From a checkpoint of a small CTC audio transcriber.
Training: 14700 steps, batches of 64.
Data: trained on read English sentences (LibriTTS-R), 60.2 epochs.
Rows from block 3, named by matrix and row number. Each number is 128 + 32 x the weight over its row's rms, rounded and kept within 0 to 255. All counts start at 0. After the name is the row's rms in percent of the matrix's.
# fc2: squeeze-excite expand (model.blocks.3.se.fc2.weight, 192x24), inputs 0-23
fc2.0 112 [122 181 101 142 133 173  66  81  78 109 185 140 127 121 162 141  97 117 107  94 163 160 120 114]
fc2.1 070 [107  93 115 104  87 191 139 100  99 132 114 107 125 173 164  87 140 130  73 161  76 163 153 113]
fc2.2 092 [115 110  71 109 147 136 124  93 168 132  69 147 125 105 138 166 129 167 126  72 169 195 147 137]
fc2.3 060 [140  64 110 116 111 110 191 113  90 104  88 163 135 121 136  85 148 120  90 105 145 158 195 119]
fc2.4 132 [162 120  63 110 128 135 160  95 140 170 131 168 117 122  99  83 109  73 120  91 185 150 157 156]
fc2.5 088 [101  92 152 164 159 142 132 108 180  69 111 120 102 121 147 164 151  60 148  98 167 173 118 124]
fc2.6 144 [ 97 163 135 161 152 114 127 123 117 154 107 156 109 164 128 120 171  78  96  44 104 185 141 143]
fc2.7 145 [123  69 150 115 166 178 133 167 103 120 122 163 102 114 105 153 181  75 104  84  87 154 130 148]
fc2.8 086 [ 93  88 170 167 115 144 133  62 114 143 105  95 123  81 132 154 115 155 199  95 168 122 139 129]
fc2.9 096 [ 75 139 120 162 180 142 178 161 139 146  98  88 151 137 117 185  88  94 147 109 148 105  93 165]
fc2.10 102 [ 83 141 148 107 134  85 101 164 168 165 100 148 141 182 173 173 128  98 136  94 137 151 180 158]
fc2.11 071 [124  61 105 148 176  85 108 197 167 136  89  97 109 175 107 116 146 122 143 144 107 144 160 116]
fc2.12 096 [143  85 106 204 149 102  93 103  72 156 159 103 105 150 144 127 138 100 120 101 121  87 163 171]
fc2.13 113 [125 146  56  99  82 110 162 100 110 132  85 150 101 100 125 183 118 123 153 166 183 111 130 160]
fc2.14 100 [150 112 145 147 141 127  83 113 124 133 177 142 160  62 137 140 128 167 195  78 153  86 119 168]
fc2.15 069 [104 113 147 177 160 152 116  99  98 151 125 145 177 144 111 116 206 102  49 122 116 127 149 122]
fc2.16 128 [ 77 208 130 143 143 120  94 121 138 162 121 101 152  91 125 113 182 143  97 154 116 152 141 191]
fc2.17 117 [131 139 118 125 130 125  97 125 179 124  55 141 119  88  91 133 159 189 154 157  80 158 131  76]
fc2.18 084 [143 179 122 143 173 189 141 125 141 167 113 160 120 102 143 166 133 103 180 136 132 181 115  67]
fc2.19 166 [ 75 133  92 110 151 104 169 150 113  80 189 130 132 114 102 137  62 166 148 126 142 160 174 123]
fc2.20 118 [ 86 106 152 152 150 106 144 140 117 169 144  81 126 115 156 122 148 182  60 124  79  93  74 123]
fc2.21 122 [153 132  89 159 119 147  94  90 121  94 138 154 146 112 127 129  76 128 128 110 233 136  93 104]
fc2.22 060 [101 104 134 129  94  90 157 141 187 123 123 183 137 114  47 152 104 151 184 139 157 134 106 123]
fc2.23 089 [153 144 143 170 120 229 112 100 132 145 113 108 135 106 128 182 109 134 160 106 150 117 112 184]
fc2.24 070 [156  92 151 119 113 216  97 146 134  96 123 114 156 118 118 108 102 141 117 181 119 118 112  52]
fc2.25 088 [ 55 104 126 152 160 120 127 130 125 136 175  72 159 153 138 114 183 101 126 137  66 107  95 152]
fc2.26 122 [148 145 141  92 119 186  96 110 139 139 151 115 103  55 131 167 123 113 181  79  95 121 172 153]
fc2.27 221 [113 159 145 108 181 163 127  81 124 119 150 109  98 152 183  73 123 110 155 118 170 120  83  73]
fc2.28 117 [170 141 101 135 151 120  98 137  68 147 136 111 173 117 132 195 122 156 189  91 114  90 128  86]
fc2.29 148 [138  74  69 136 186 171 154 141 105 128 117 136 138 170  82 126 104 174 143 105 147 152 148  79]
fc2.30 095 [ 91  92 163 131 169 126 147 169 125 151 138  61 155 131 109 113 115 111 185  77 105  76 154 144]
fc2.31 140 [141 108  93 123  98 113 137  84 106 141 134  81  89 123 102 135  74 156 158 209 183 117 124 133]
fc2.32 123 [ 70  99 130  67 151 164 156 188 134 141 106 103 131 106 112 174 160  96 127 104  78 110  98 136]
fc2.33 131 [ 98 122 136 152 141 165 134 149 132 156 113 145 172 112 176 103  93 164  58  52 115 151 127 152]
fc2.34 035 [ 73 208  92 110 115 152 148 140  87 117 134  92 181 120 139 140 111 172 155 128 135 170 149 100]
fc2.35 059 [119 109 141 140 162 136 137 153  84  85 219  84 115 165 153 147 163 116 109 171 158 112 103 131]
fc2.36 086 [128 155 128 127 113 142 193 163 145 154 102 123 141 154 106 112 138 113 142 187 142  93 220 102]
fc2.37 110 [140  98 126 154 143 104  93 175  48 194 152 124 144 123 111 134 128 146  99 102  84 142  82 108]
fc2.38 096 [139 117 125 111 138  81  96 174  76 141 117  97 100 131 127  89  87  83 156 177 117 108 194 147]
fc2.39 096 [143 176 156  88 168 169 158  92  78 143  48 114 124 141  90 148 146 122 156 130 112 113 142 160]
fc2.40 078 [139  82 139 133 171 182 185  74 147 122 138 125 182  85 150 139  90 141 140 111 107 108  81 114]
fc2.41 155 [119 172 124 127 122 122  60 116 163 134 109  89 169 128 187 113 111  76 115 166 142  96 123 186]
fc2.42 057 [ 97 105 154 122 126  90 123 105 123 175 129 130 140 158 155 146 181  56  89 141 182  91 100 165]
fc2.43 056 [131 119 119 190 110 100 135 127 134 186 156  75 149 121 144 124 104  88 194 116 130  78 147 173]
fc2.44 112 [108 125 154 103 215 113 167 145 105 100 128 114 107 109 131  72 131  91  88 172  94 158 128  98]
fc2.45 136 [128 136  94 126 129 117 205 106 155 184 169 148 174 108  79 125 101  78 131  84 128 147 146 128]
fc2.46 076 [103 185 158 184 144 101 100 169 157  95 104  92 167 156 143 131 141  94 140 155  82 121  79 118]
fc2.47 074 [ 57 180 138 122 120 126 126 122  92 204 145 131 129 174 172 137  98 106 115 178 149 132 132 152]
fc2.48 072 [122 187 149 165 134 140 129 138 146 181 165  76  96  80 148 171 133  95 116 143  88 129 127 183]
fc2.49 114 [126 131  87 184 137 112 180 103 176 142 146 150 196  96 115 120 106  87 123 104 134  79 161 103]
fc2.50 063 [121 171  73 121 151 112 132 157 111 102 135 110 109 124 172 156  99  93 147 138 161 197 102  62]
fc2.51 074 [109 139 101 147  88  92 107  93 127 147 169 134 178  59  96 112  95 128 156  97 112  66 150 148]
fc2.52 146 [112 111 169 127 192  90 202 123 116 161 117 118  97 136 181  88 115 112 102 132  73 121 136 143]
fc2.53 097 [154  98 161 157 134 167 159  94  82 192 123  81 168  96 156 156 162 158 121 151 148 130 114  89]
fc2.54 087 [106 146 126 156  95 127 158 150 109 134 104 171 156  54 129 148 102 115  82 135 155 176  68  92]
fc2.55 091 [140 103 124 155 124 155 113  53  95 160 128 131 131 171 119  82 107 107  95 160 196 126 179 116]
fc2.56 121 [ 83 116 188 170 187 145 117 134 112  79 121 128  87  94  96 185 114 164 133 117 103 123 131  96]
fc2.57 085 [108  66 161 143 132 179 135 145 166  84 170 153 210 105 111 141 116 151 111 137 152 143 104 123]
fc2.58 152 [135 140  86 106 143 128 154  67 127  80 111  98  74 101 167 155 136 126 142 110 152 111 145 207]
fc2.59 112 [119 169 161 145 148 111 114 124 131 158 115 185 174 147 104 119 147  78 129  90  39 140 107 138]
fc2.60 094 [109 116 114 186 186 120 113  99 155 101 165 160 172 109  89 146 102 154 140 106 121  59 162 125]
fc2.61 061 [172  39 117 163 115 111 133 104 104 153 180 129 136 155 144 177 142 162 133 105 146 143  85 155]
fc2.62 079 [ 77  73 118 153 148 124 127 155 120 165 192 112  80 119 147 165 160 174  86 117  90 153 131 133]
fc2.63 182 [173  79 126 101  82 162 114 132 155 188 142 134 103 121 133 112 161 107  58 158 157 127  80 133]
fc2.64 046 [ 86 126 157 186 141 139 130 140 175 126 115 200 175 165 142 150 141  82 147 133 166 167 102 125]
fc2.65 113 [112 154 146 155 101 124 189 152 121 136 163 102 132  46 135 175 133 108 102 146 164  86  96  99]
fc2.66 116 [131  94 158 134 108 199 100 139  93  80 100 100 175 142 144 117 102 160 111 173 124 169 175 109]
fc2.67 095 [102 147 115 130 128 168 141  84 122 119 171 115 132 121 153  71 147 176  71  58 142 114 154 172]
fc2.68 110 [ 79  92 146 169 144 126 150 183 174 167 130 122 134  80  75 158 117 164 159  96 153 139  99 108]
fc2.69 059 [135  57  98 164 120  77 123 150  99 128 159 129 168 134 123  86 106  96 150 185 118 105 173 160]
fc2.70 102 [ 86 159  67 113 103 158 145  96 124 168 152  87  87 111 116 137  59 152 151 123 174 150 132 151]
fc2.71 136 [105 120  89 150 126 126 101  97 124  97 237 133 151 179 122 152  97 137 114 107 153 127  91 129]
fc2.72 076 [ 79 125 139  78 145 116 157 167 149 191 164  98 157 119 109 155 162 146  82  94 120  95 128  82]
fc2.73 123 [115 163  66 129  86 157 117  75 117 103 149 144 165 155 153 181 145 105 145  86 184 128 133 100]
fc2.74 115 [111 174 151 135 169 105 123 102 103 167 141  96 186 100 102 158 169 138 177 138  83 169 105  94]
fc2.75 109 [152  91 139  79  97 165 187 129 107 186 130  81 137 115 147 186 120  99 166 110 148 128  94 133]
fc2.76 058 [143  78 181 190 142 117 141 161 120  66 123 170  90 135 142 120 178 101 120 151 118 121 116  83]
fc2.77 083 [129 112 160 110 155 103 167 174 131 177  99 139  84 131  84  68 107  65 144 122 135 104 168 109]
fc2.78 178 [109  46 138 168 125 139 115 156 138 149 100  73 169 151 134 155 125 101 177 101 144 100  81 142]
fc2.79 073 [ 76  78 199 163 163  69 123 149 135 146 149 118 157 116  92 149 152 127 135 113  73 126 106 120]
fc2.80 070 [ 46 117 108 100  94 126 142  77 135 135  97  97  86  90 139 138 125 102 107 151 113 149  71  87]
fc2.81 069 [128 122 119 171  87 119  61 116 123 172 140 190 156 147 144 126 103 126 171  89 147 115 185 162]
fc2.82 089 [102 150 194 154 111 134 114 154 138 183 110 144 205 150 124  99 110 120 132  91 100 182 101 134]
fc2.83 066 [112 124 140 174 136 117 121  83 167 129 119 200 140  90  82 193 111 187 142 144 153 125 119 123]
fc2.84 125 [148  69  96 183 176  93 152 140  97 119 154 135  87  99 117  96 139 120 159 102 130  97 159 184]
fc2.85 097 [140 117  98  94  98 155 150 127 110 196  91 157 198 122  83 121 102 161  97  90 133 157 107 104]
fc2.86 060 [ 83 108  75 119 162 134 100 142 129 128  81 148 150  92 121 118 104 119  70 127 129 112 134  37]
fc2.87 075 [123 126 171 132 149  72 171 151 108 140 154 118 144 167 154  86 130  57 139 144  80 124  98  77]
fc2.88 151 [119 170 115 114 177  86  89 159  79 144 109 111 137 131 112 125 134 101 202  77  82 158 126 136]
fc2.89 050 [125 126 132 121  77  97 162 156 170 185 157 182 163 150 119 116 126  99 154 134  60 172 133 113]
fc2.90 095 [108 111 193 157 120 121  89 166  86 155 158 131 133 101 136 159 119 104  67 107  98  78 124  80]
fc2.91 067 [119  99 126 197 172 133  93 104 105 136 204 124 120 162 119  86 123 148  94 151 121 176 138  96]
fc2.92 097 [126  55 122 141 113 153 112 152 171  80 118  95 168 147  95 134 158  89 158 154 157 111 189 125]
fc2.93 185 [156 190 167 129 102 134  74 133 134 165 138 122 137  89  96 139 101  45 125 164 117 122 129  89]
fc2.94 057 [ 83  81 183 172 156 148 121 147 161 141 112 153 146  65 122 144 112 150  58 135  97 127 117 138]
fc2.95 113 [188 155 119 105 115 131  97 142 142 138 126 129  94  97 170 104 134  54 162 181 130 180 147  96]
fc2.96 094 [100 120  76 169 177 146 142 139 131 119  81 140 192 102 106  91  84 130 144 121 173  96  84 124]
fc2.97 108 [128 114 159 179 140 127  89  99  89 133  66  76 180 134 156  94 160 180 138 121 110 108  98 131]
fc2.98 082 [143 135 133 127 110 176 111 124  85 154 171 125  82 141 104  95  80 172 134 178 131  86 138  63]
fc2.99 068 [121 119 105  94 103 129 197 127 143 200 136  98 162 140 125 194 155  92 173 102 136 150 130 126]
fc2.100 090 [104 202 137 109 171 131 186 131 173 137 150 157 130  99  86 101 143 139 129 138 156  94  84  86]
fc2.101 104 [153 115  92 117 159 145 170  88 155 116  83 173 147 114 171 135 137 124  75 104 119 161  55 113]
fc2.102 088 [146 147  98 111 110 113 132 149 190 153 122 168 183 116  89 107 112 161 213 128 112 125  88 139]
fc2.103 123 [ 79 119 115 158 111 160 161 102 160  76 116 117 163  95 122  84  74 145 124 188 147 127  82 110]
fc2.104 042 [188 109 133 122 146 160 110 115 105  85 147 165  86 100 115 209 178 123 109 147 153 159 109 125]
fc2.105 052 [139 153 145 151 170 129 195 137  93 164 158  86 164  92 164 199 117 129  97 155 152 117 126 137]
fc2.106 086 [ 90 142 126 173 123  91 113 199 129 135 139  81  97 149 109  76 130  75 121 184 135 113 107 154]
fc2.107 159 [143 140 161 129 135 151  89 160 107 110 149 135  61 112 115 163 124  91 175 123 118 164 211 104]
fc2.108 120 [156 122 148 104 161  90 161 165 138 177  57 118 133  86 170  92 122 139 113 130  75 126 173 132]
fc2.109 084 [103 126 143 203  78 125 137 108 123 144 112 138 138 114 172  91 146  76 120 164 163 190  95 145]
fc2.110 088 [161 118 138 129 130 116 143  84 125 103  72 154  66 125 137 122 183  88 106 154  99 199 146 101]
fc2.111 068 [185 109  99  98 160 208 160 112 108 167 116 109 166  87 121 124 103 154 117  86 136 103 103 109]
fc2.112 122 [156 111 114 113 128 138 124 127  95 182 155 120 154 191 142 168 115 174  71 106 104 128 112  58]
fc2.113 061 [140 130  94 211 154  96 133 115  85 113 114 165 150 157  86 117 137 203 159 138 107 124 133 110]
fc2.114 088 [145 114 112 129 114 128 156 146 146  91 135 177 116  69  49 178 136 140 110 140 119 155  75  87]
fc2.115 076 [105 118 147  63 154 130 211 132 135 161 141 115 120 150 140 102 116 197 125  74 129 145 137 156]
fc2.116 073 [141 129 143 128 153 137 167 182 134 228 144 104 136  88 159 150  89 125 106 134 151 102  88 144]
fc2.117 126 [ 72 144  95 134 144 129 172  96 109  35 117 116 110 116 136 122 156 157 126 118 142 165 135 188]
fc2.118 115 [134 155 153 172 113 115  83 120 120 137 102 146  96 130 159  80 144  64 129 204  88 153 120 159]
fc2.119 060 [ 86 155  93 155 126 162 153  96 172 169  99 126 185 144  91 161 114 164 167 125 141 157 149  79]
fc2.120 077 [154 125 117  87 108 150 165 159 147 133 168 111 138 164 128 193 199 165 136 118 140 167 140  77]
fc2.121 052 [ 68 191 134 147 140 143 136 125 104 136 113 129 112  97 163 125 120 146 175  72 108 112 176 192]
fc2.122 080 [ 62 124 150 159 153 160 141 119  90 139 111  90 149 126 136 231 114 101 115 134 154 133 154 133]
fc2.123 107 [ 82  73 132 195 145 121  61 162 128  95 118  78 161  91 122 144 125 159 124 154 119 109 124 149]
fc2.124 074 [ 94 161 119 133 133 165 220 134  98 146 100 133 104 101  94 172  99 147 143 165 131  92 166 107]
fc2.125 078 [127 112 134 185 108 131 152 119  99  75 131  86 145 120 129 206  93  97 133 130 173  83 151 165]
fc2.126 060 [118 152 126 124 185 143  89 122 125 228 105 145 139 134 115 113  60 125 103 161 112 111 140 148]
fc2.127 104 [164  93 128 168 149 126 117 192 117 155 180 125 136 108 121 109  72 147 125  96 115  54 121 162]
fc2.128 084 [156 101  86 143  88  97 149  97 114 159 144  81 189 144 107 156  95  72 159 153 149  98 125  96]
fc2.129 107 [111 107 163 128 119 109 165 141 159 150  69 132  99 148 110  99 140 104 119 206  57  97 149 120]
fc2.130 114 [ 71 138 142 171 178 126 144 123 131 167  94 139 184  84 108  63 112 114 150  82 132 129 112 155]
fc2.131 122 [ 99  79  86 127 117 132 110 147 125 146 125 127 140 114  79 152 167  70 157 113 157  67 145 192]
fc2.132 082 [ 90 175 126 105 105 129 119 133 161 147 154 134 143 133 126 181  70 108  84 145 166 210 108 134]
fc2.133 073 [ 96 129 144 168 138 116 163 150 122 169  97 112 164 163  50 137  92 107  82 147 153  92 168 110]
fc2.134 095 [159 118  85 199 168  68  97 182 128 124  93 149 101 145 126 127 161 122 148 154 167 123 102 106]
fc2.135 099 [111 116  96 142 130 147 160 139 139 122 189 160  84 143 125  78 109  64 107 101 139 157 196 153]
fc2.136 131 [125 177 102 164 136 128 102 110 131 147 152 131 161 111 162 125  16 136 149 105 166 116 106 124]
fc2.137 054 [ 68 144 191 159 171 137 152 144 114 124 106 159 135 145 134 168  76 144 184 109 156 117 121  84]
fc2.138 068 [181 113 101 162 203 137 153 136  96 179 160 106 173 110 147 120 136 155 137 187 133 135 107 107]
fc2.139 103 [ 91 104 132 135 159 153 172 136 151  76  65 150 183  77 140  88 144 166 151  99 126 131 121 154]
fc2.140 096 [ 83 167  82 108  72 143 103 106 184 108 108 159 173 124 130 102 123 166 162 161 139  89  95 129]
fc2.141 102 [143 161  92 109 113 102  81 150 102 155 143  97 181 107 129 183  51 132 168 142 143  98 141 122]
fc2.142 128 [ 91 170 138 103 148 171 198 113 128 118  66 110 117 108 162 135 100 110 144 116 164 149  86  79]
fc2.143 102 [116  55 110  96  89 172 132 101 150 134 128 103 166 163 160 169 132  93  76 107 134 152  95  99]
fc2.144 131 [134  86 115 163  78 162 145  84 175 134 115 170 114 140 132  75 108  72 147 133 151 144 127 187]
fc2.145 091 [111 137 167 129  91 117 148 119 117 109 105 117 175 120 125  89 138 107 109 223  99  63 105 121]
fc2.146 073 [ 77 105 151 161 142 131 131 164  87 190 103 113  79 145 137  89 147 107 160 128 181 174 144 106]
fc2.147 054 [ 68 174 166 133 132 149 151 132 121 119 140 181 162 103  62 164 129 121 138 153 189 111 116 158]
fc2.148 082 [121  98 140 126 143 110  85 170 138 122 128 105  91 187 115 206 143  73  75 143 104 119 106 140]
fc2.149 053 [ 88 175 166 125 164 157 171 180 125 114  91  59 115 102 165 136 147 121 148 120  76 115 130 143]
fc2.150 074 [116  88 146  77 164 126 138 171 110 198 121  76 162 120  76 172 150 116 118 128 153  97 149 112]
fc2.151 168 [ 90 127 112 103 164  87 167 162 173 134 160 103 171 170  98 127 116  81 119 175 141  95 111  80]
fc2.152 069 [110 114 167 125 140 133  86 186 132 146 131 137 225 117 156  75  89 151 103 122 136 144 102 136]
fc2.153 106 [ 85 139 109 161 158 105  80 154 101 145 117 142 118 156 125  92  84 108 164  77 131  82 172 183]
fc2.154 052 [121 124 123 160  96 196 146  52 192 158 157 123 137 120 149 148 153 155 135 153 135 145 139  79]
fc2.155 073 [139 116 151 132 109 109  87 116 122 113 120  90  73 161 115 112 129  57  87 172 138 200 144 101]
fc2.156 102 [180  98 117  63 102 167 115 120 138 151 105 177 138 135 111  59 180 113 134 163 147 115 149 136]
fc2.157 071 [160 110  81 121  91 154 154  90 119 145  87 156 143 101 103 181  90 186 106 176 130 163 120 153]
fc2.158 061 [113 142 143 109 124 160 109  94  72  77  84 128 151 129 181 140 175 122 174 123 151 146 103 191]
fc2.159 073 [ 67  26 169 145 129 136 119 109 167 122 155 124 154 137 121 169 151 139 126 172 137 129 105 138]
fc2.160 058 [188 151 157 133  96 158  94  98  76 149  79 116 150 118 130 119 145 128 118 174 148 107 128  51]
fc2.161 086 [122 147 170 106 165 162 191  93 125 180 122 132 123 105 149 104  99  75 108 178 110 111 137  77]
fc2.162 151 [139 145 130 146 150  65  94 173  45 157 110  81 176 129 125 152 126 155 119 113 115 107 146  95]
fc2.163 085 [128 176 126  72 186 152 145  83 135 146 144 117 142 131 100 125 103 179 152  74 153 117 115  69]
fc2.164 087 [135 133 109 172 142 122 106  85 108 175  44 126 133 120  98 146 158 138 116 173 160 167 128 182]
fc2.165 085 [117 128 142 120 128 132 207 114 132 145 192  95  93 139 152 121 170 150  86  85 145 109  99 183]
fc2.166 139 [ 97 122 105 168 111 135 154  81 135 139 139 143 112 107 128 111  23 163 129 139 168 152 143 171]
fc2.167 069 [ 97 161 128  84 133 207 177 127 147 116  94 131 193 114 128 132 128  69 138 154 161 129 120 106]
fc2.168 129 [107 172 140  81 125 195 147 107 150 132  53 115 158 111 105 166 145 157 120 162 126 126  84 101]
fc2.169 064 [ 91  69 140 106  86  91 113 130  98 160 144 131 147 154  90 171  62 121 166 122 146 125 150 180]
fc2.170 114 [110 120 130 120 168  96 114 172 127 116 166 114 120  87 151 139 180 110  64  57 127 165  92 111]
fc2.171 128 [ 84 136 182 116 159 150 124 170 144  93 117 155 163 126 139 102 135 118  99  49  68 152 151 125]
fc2.172 082 [ 67 126 109 131 149 166 165 108  82  94  97 102  88 122  99 133  97 104 119 202 157 127 163 119]
fc2.173 063 [118 101 138 121 121 153 111 137 138 195  90 102 138 100 103 204 115 113 149  72 163 111 180 146]
fc2.174 133 [115 108  74 123 147  93 197 157 149 183 113 106 138 168 144 155 116  83 169 123 155 129  88 154]
fc2.175 074 [ 58 116 107 127 113 170 167 100 130 178 112 137 190 163 115 136 158 174 138 133 156 161 109  91]
fc2.176 073 [150 167 125 190 163 124 121 105  69 113 125 135 124 189 193 148 147 153 112 126 140  78 132  99]
fc2.177 070 [ 92 162 112 177 108 180 126 138 131 113 131 120 111 106 142 159 104 136 162 178  94 208 160 164]
fc2.178 064 [170 117 145  81 128  73 175 134 114 147 142 102 143 119 179 188 135 166 142 190 125 162 141 136]
fc2.179 096 [116 172  87 114  94 135 144 112 215  92 139 169 162 115 122 107 149 134 133  63 108 117  94 141]
fc2.180 072 [182 120 174 116 123 134 104 153  55 110  81  87 145 128  96 121 149 129 123 140 115  93 169  69]
fc2.181 041 [121 140 174 172  88 148 117 105  75 109 129 181 128  85 200 103 131 150 125 154  93 130 131 166]
fc2.182 077 [110  85 173 144 121 104  67 134 135 151 185 132 186 142 121 170  86 122  94 128 143 114 172 162]
fc2.183 092 [ 90 110 111 130 116 148 118 171 154  58  82 128 139 111 116 202 129 127  91 168 140 151  81 105]
fc2.184 084 [116  84 109 125 112 192  91 107 145 136  96 106 118 119 141 213 103 149 126 110 139 110 155 192]
fc2.185 102 [122 120  63 136 112 137 134 120  92 156  42 125  93 125 101 112 132 150 138 144 107 208 119 141]
fc2.186 075 [145 128 160 163 120 190 120 136 141 138 198 129 154  72 165 136 136 154  90  64 107 124 109 105]
fc2.187 147 [140 138 157 153 111 126 137 172 125 104 196 127 138 103  74 129  73  89  76 165 102 113 149  86]
fc2.188 108 [142 124 145  90 181 139  88 160  94 129 135 113  72 162 147 192 149 121 102 145 136 165 141  67]
fc2.189 065 [111 148 120 149  95 153 113  95 109  71  94 204 145 129 131  68 111  83 136 118 131 176 145  99]
fc2.190 086 [145 122 112 141 132  80 154 154  89 187 119 141  80 105 146 170 162 130 154 177 196 114  99 126]
fc2.191 119 [119 112 144  64  89 168 133 148 132 171 161  83  97  85 135  94  96 173 147 108 153 102 152 169]