Weights of a small CTC audio transcriber: arch tc_resnet.
Rows from block 2 of a small CTC audio transcriber, named by matrix and row number. Rows with one number belong to one channel. Each number is 128 + 32 x the weight over its row's rms, rounded and kept within 0 to 255. All counts start at 0. Numbers have three digits each.
After each channel's rows are labels from the 100 clips, of 14976, where the channel reaches its highest value: "loudest" is the band of the loudest frequency at the time of the peak. Only what is clearly more common there than usual is listed. The data: read English sentences (LibriTTS-R). In brackets: how many of the 100.
# convs0: first width-9 conv (model.blocks.2.convs.0.weight, 192x128x9, each kernel summed), inputs 0-127
# convs1: second width-9 conv (model.blocks.2.convs.1.weight, 192x192x9, transposed, each kernel summed), outputs 0-95

convs0.131:111123074104142168124127099119051098174121118132084066083108154107105115126099139127140162104129085163120182126159152077128124112098109139086140122136133101140131062095125062113104119046116100103099132095139101104086124143097065114066205142125115123132112072099110063157175129088085141143128126154041119108123133083103122190117120098114112102126116097080148152118094097119144051109086
convs1.131:214136149126131158182114184136154149145113127155178115106113147090223099060076160150154137130072147096107099124126079135108067106125103140101087097175139097125096135115131217120121166166162169206107155127137085149081064109134130108160161148109144096168060127087164157132135165087111110076
loudest: 250 to 500 Hz (48)

convs0.35:051082102099147123088125146134144115143116174181186142149137197099102119098084078147104152154136111028145133095148156106140117035075091127147110162154120111109131128144138087112070137005104151121154139178078084113121084115129117133096110132139074098098118119102122121121133135163127168091156103090089119136168113092115142099103107130082137104140129151177148130099158134104135076131106
convs1.35:086098150122081152106140165139116174115156097133144084156172162077152148094136084057104135116121133099169135131124098112137123060150133095126098131136083083151112120169150086126093099118098104150110107158132165147085132108125107168129185150105133172117123099170147132053103146118138103169
loudest: 4000 to 8000 Hz (25)

convs0.38:124150155133000158140145132099139108086149099160128101107119132159152136081140205147140129145126177181136120204179140157128180104108172131147126121132120135136109123167162133137149182121212111144103121087164164099168120143173115118113098157167117098145078140086115148111156110143147121137144119131118096140087114166090123108123160055122142140174133114041144077099122082123166129158122
convs1.38:130130156166114079102091117105146142084143155105071129081103139142144113121093153128090166152135091164127132084100173138104177081186056154135109144126163085113146121182128104144185142127129159073112105132130105140125149148163145193097109162111140113128136072105116097074111112113085150143
loudest: 250 to 500 Hz (36)

convs0.147:157162131137090156111124134097121146148118131126158101145183164103143094147078081147141159160150065124052153107138134134129127189109170148143108091165090149070151061152123111107104112152126095088100174104120184124149122105131117127035112119139173082106085142122132144228117086165138018102142092124115097145100210108132134089131091072118102132138125128097114129146160127139092129135134
convs1.147:090091117098123137195124133133110110130122126170228153220099174124151147119112125138121140144096146149143152145170164132110000097130138155095137162141111086106108122160181130160124150097114128123103107118123115129048121066106120072149092140088149111129181152155170146118105125134129149139
loudest: 4000 to 8000 Hz (29)

convs0.1:106085151090117128083125157081193109139097102132204187116088070127115133158081110030150142219125126111142090185106166122123137184137143110112110082122112099147112085164136117119144128153164101115122106130135163154106111141136122154089081132186157083152134146091138176173115075148165172137178108098128119134124097128142068081146125032107140112121136095096152140135132092106139149102166
convs1.1:105204124092095067129143141119133119164142121102161127079061156093115141170172093145124122103037142138140080101099151152118186128185038096178120099084146130100094125169134134111094154159142097113141094107157095108155106061117095126175104145082162120121134162165089073128153133089107124115
loudest: 2000 to 4000 Hz (36)

convs0.100:123145142110102143116102076114142138075130169092084102179131168113159126086101073108125155119124065119053162107112151097143112102072157076198061129084067108101095104080134106102123109124140200116073130086090121132102096128069129171123117098093155121163097100126102094158097096187067086072127087184132138114122117134109086134148129130103125107090133160124068109152096107108087139129101
convs1.100:129079073144100107117068115104098154146127133093154054177063163183105106117146093182091172135115123117127131121136127113101117127091182092142135136076158162137119176139147205134135132174184121074122109089075153151142146125126172182165060140096132115136145081103126174120144146161112131139
loudest: 250 to 500 Hz (32); 500 to 1000 Hz (31)

convs0.63:167137108144118157129067126167139127099116180150158157097163131145127132093089138137130136104186084118102113138091121111064148098182107094129134133153154098147129058149107091114138142122131152129083113130130072118091083105183096127153164151164113094094158165118138133101146030157169125078130133165159084117114190104144122128138136043127094085068158160127039124139065108136105174182109
convs1.63:139116119187125089144129136109153123150133100095157144171096139174120169124153053146083189091132122131129122118058191156086078138070139138213113127173105124118101117141116114175097123130123201144123158113178142143150175143110142098154080152176213129156150109110161182152123156083095152118
loudest: 250 to 500 Hz (43)

convs0.53:104133107088010142157138158121121095140089143153153137166156170137098172019151116136150099147154122138120136096118129149089105063171164138127124089117087109110085137103083115132144174114082062156110066175113119117117132096106101132191086120110133116110087110164144136144104175147099095119083118117146110170183176144145150079128141164068157088109071095089124169147098129136096122124143
convs1.53:069150125131112177014204141114137145131084073097156115137069138118101120106083167109143190084112127157134096117116085070147083165213092094156122130127126130161156152165106147156082152171086081146136085158188134087108132167132177121162163109099123166095118122132133124089203126105138127131
loudest: 4000 to 8000 Hz (26)

convs0.72:147082161165171123139149129124161166077093105139107117134053174130158107129151090164105110162092140125163075125117100107129058118136110125169161179088098116193129131125089181150124164108126137116086090072136151105090178128125158121030150155069103080129122135073106112168149110100141100153114127150102092138212073102146118094132114128099107149144126129104119126108146098128129148234159
convs1.72:179143113189117110189112037136108171139136142028106072119089087119111159111073146146111174118116137122154088179137126127171110120137098110123115194106151180083100155140114132125138155094125111120149179178173147101106088074153113148091177108115120094129135144091156100016149122088124128137
loudest: 2000 to 4000 Hz (35)

convs0.157:146123138147109159108130119120152161120139123187148141121060175111115096115133128081154151104068130119131121122116116056140128102151085068140163155094075124134117185090078123122139120134069053068142062142168099126127131103118110142122066069078158128168176135108116104053138121128070196113075147094115136131103096127086142125071089160100152165128091100071106073136172138131137138164144
convs1.157:114176110160104139169148136104112084137089088135154101140068107103123161173115119115104117086138074086160088121131048082112130089086058091081135104097158141144088168159122087079172188114175157111104093119077136158111110144138187164143161111068087113157111129099172126098135222155137112106
loudest: 2000 to 4000 Hz (51)

convs0.178:115141087165107078097078134102120185193148150109095141114079126145130080123135157056106121144107116108087080186178141100104129134124103126131171065070081090096157139126157182116124100137161103135092150141100119142178169155087137164115147080096111111141118128082119132156089172096173115105079170186167150197124124225118122158115082121086135096123115116146110148136156144100126197139131
convs1.178:150112076149102101124185050144139101126079086129129148092125109110170121094138096073101130139153130184114114062132146045129128154137195115186131090114117113151067158124124117130142086127136093071101153127159115123131114136089150156106130099121073092097130076146147136061163092131130123175
loudest: 4000 to 8000 Hz (86)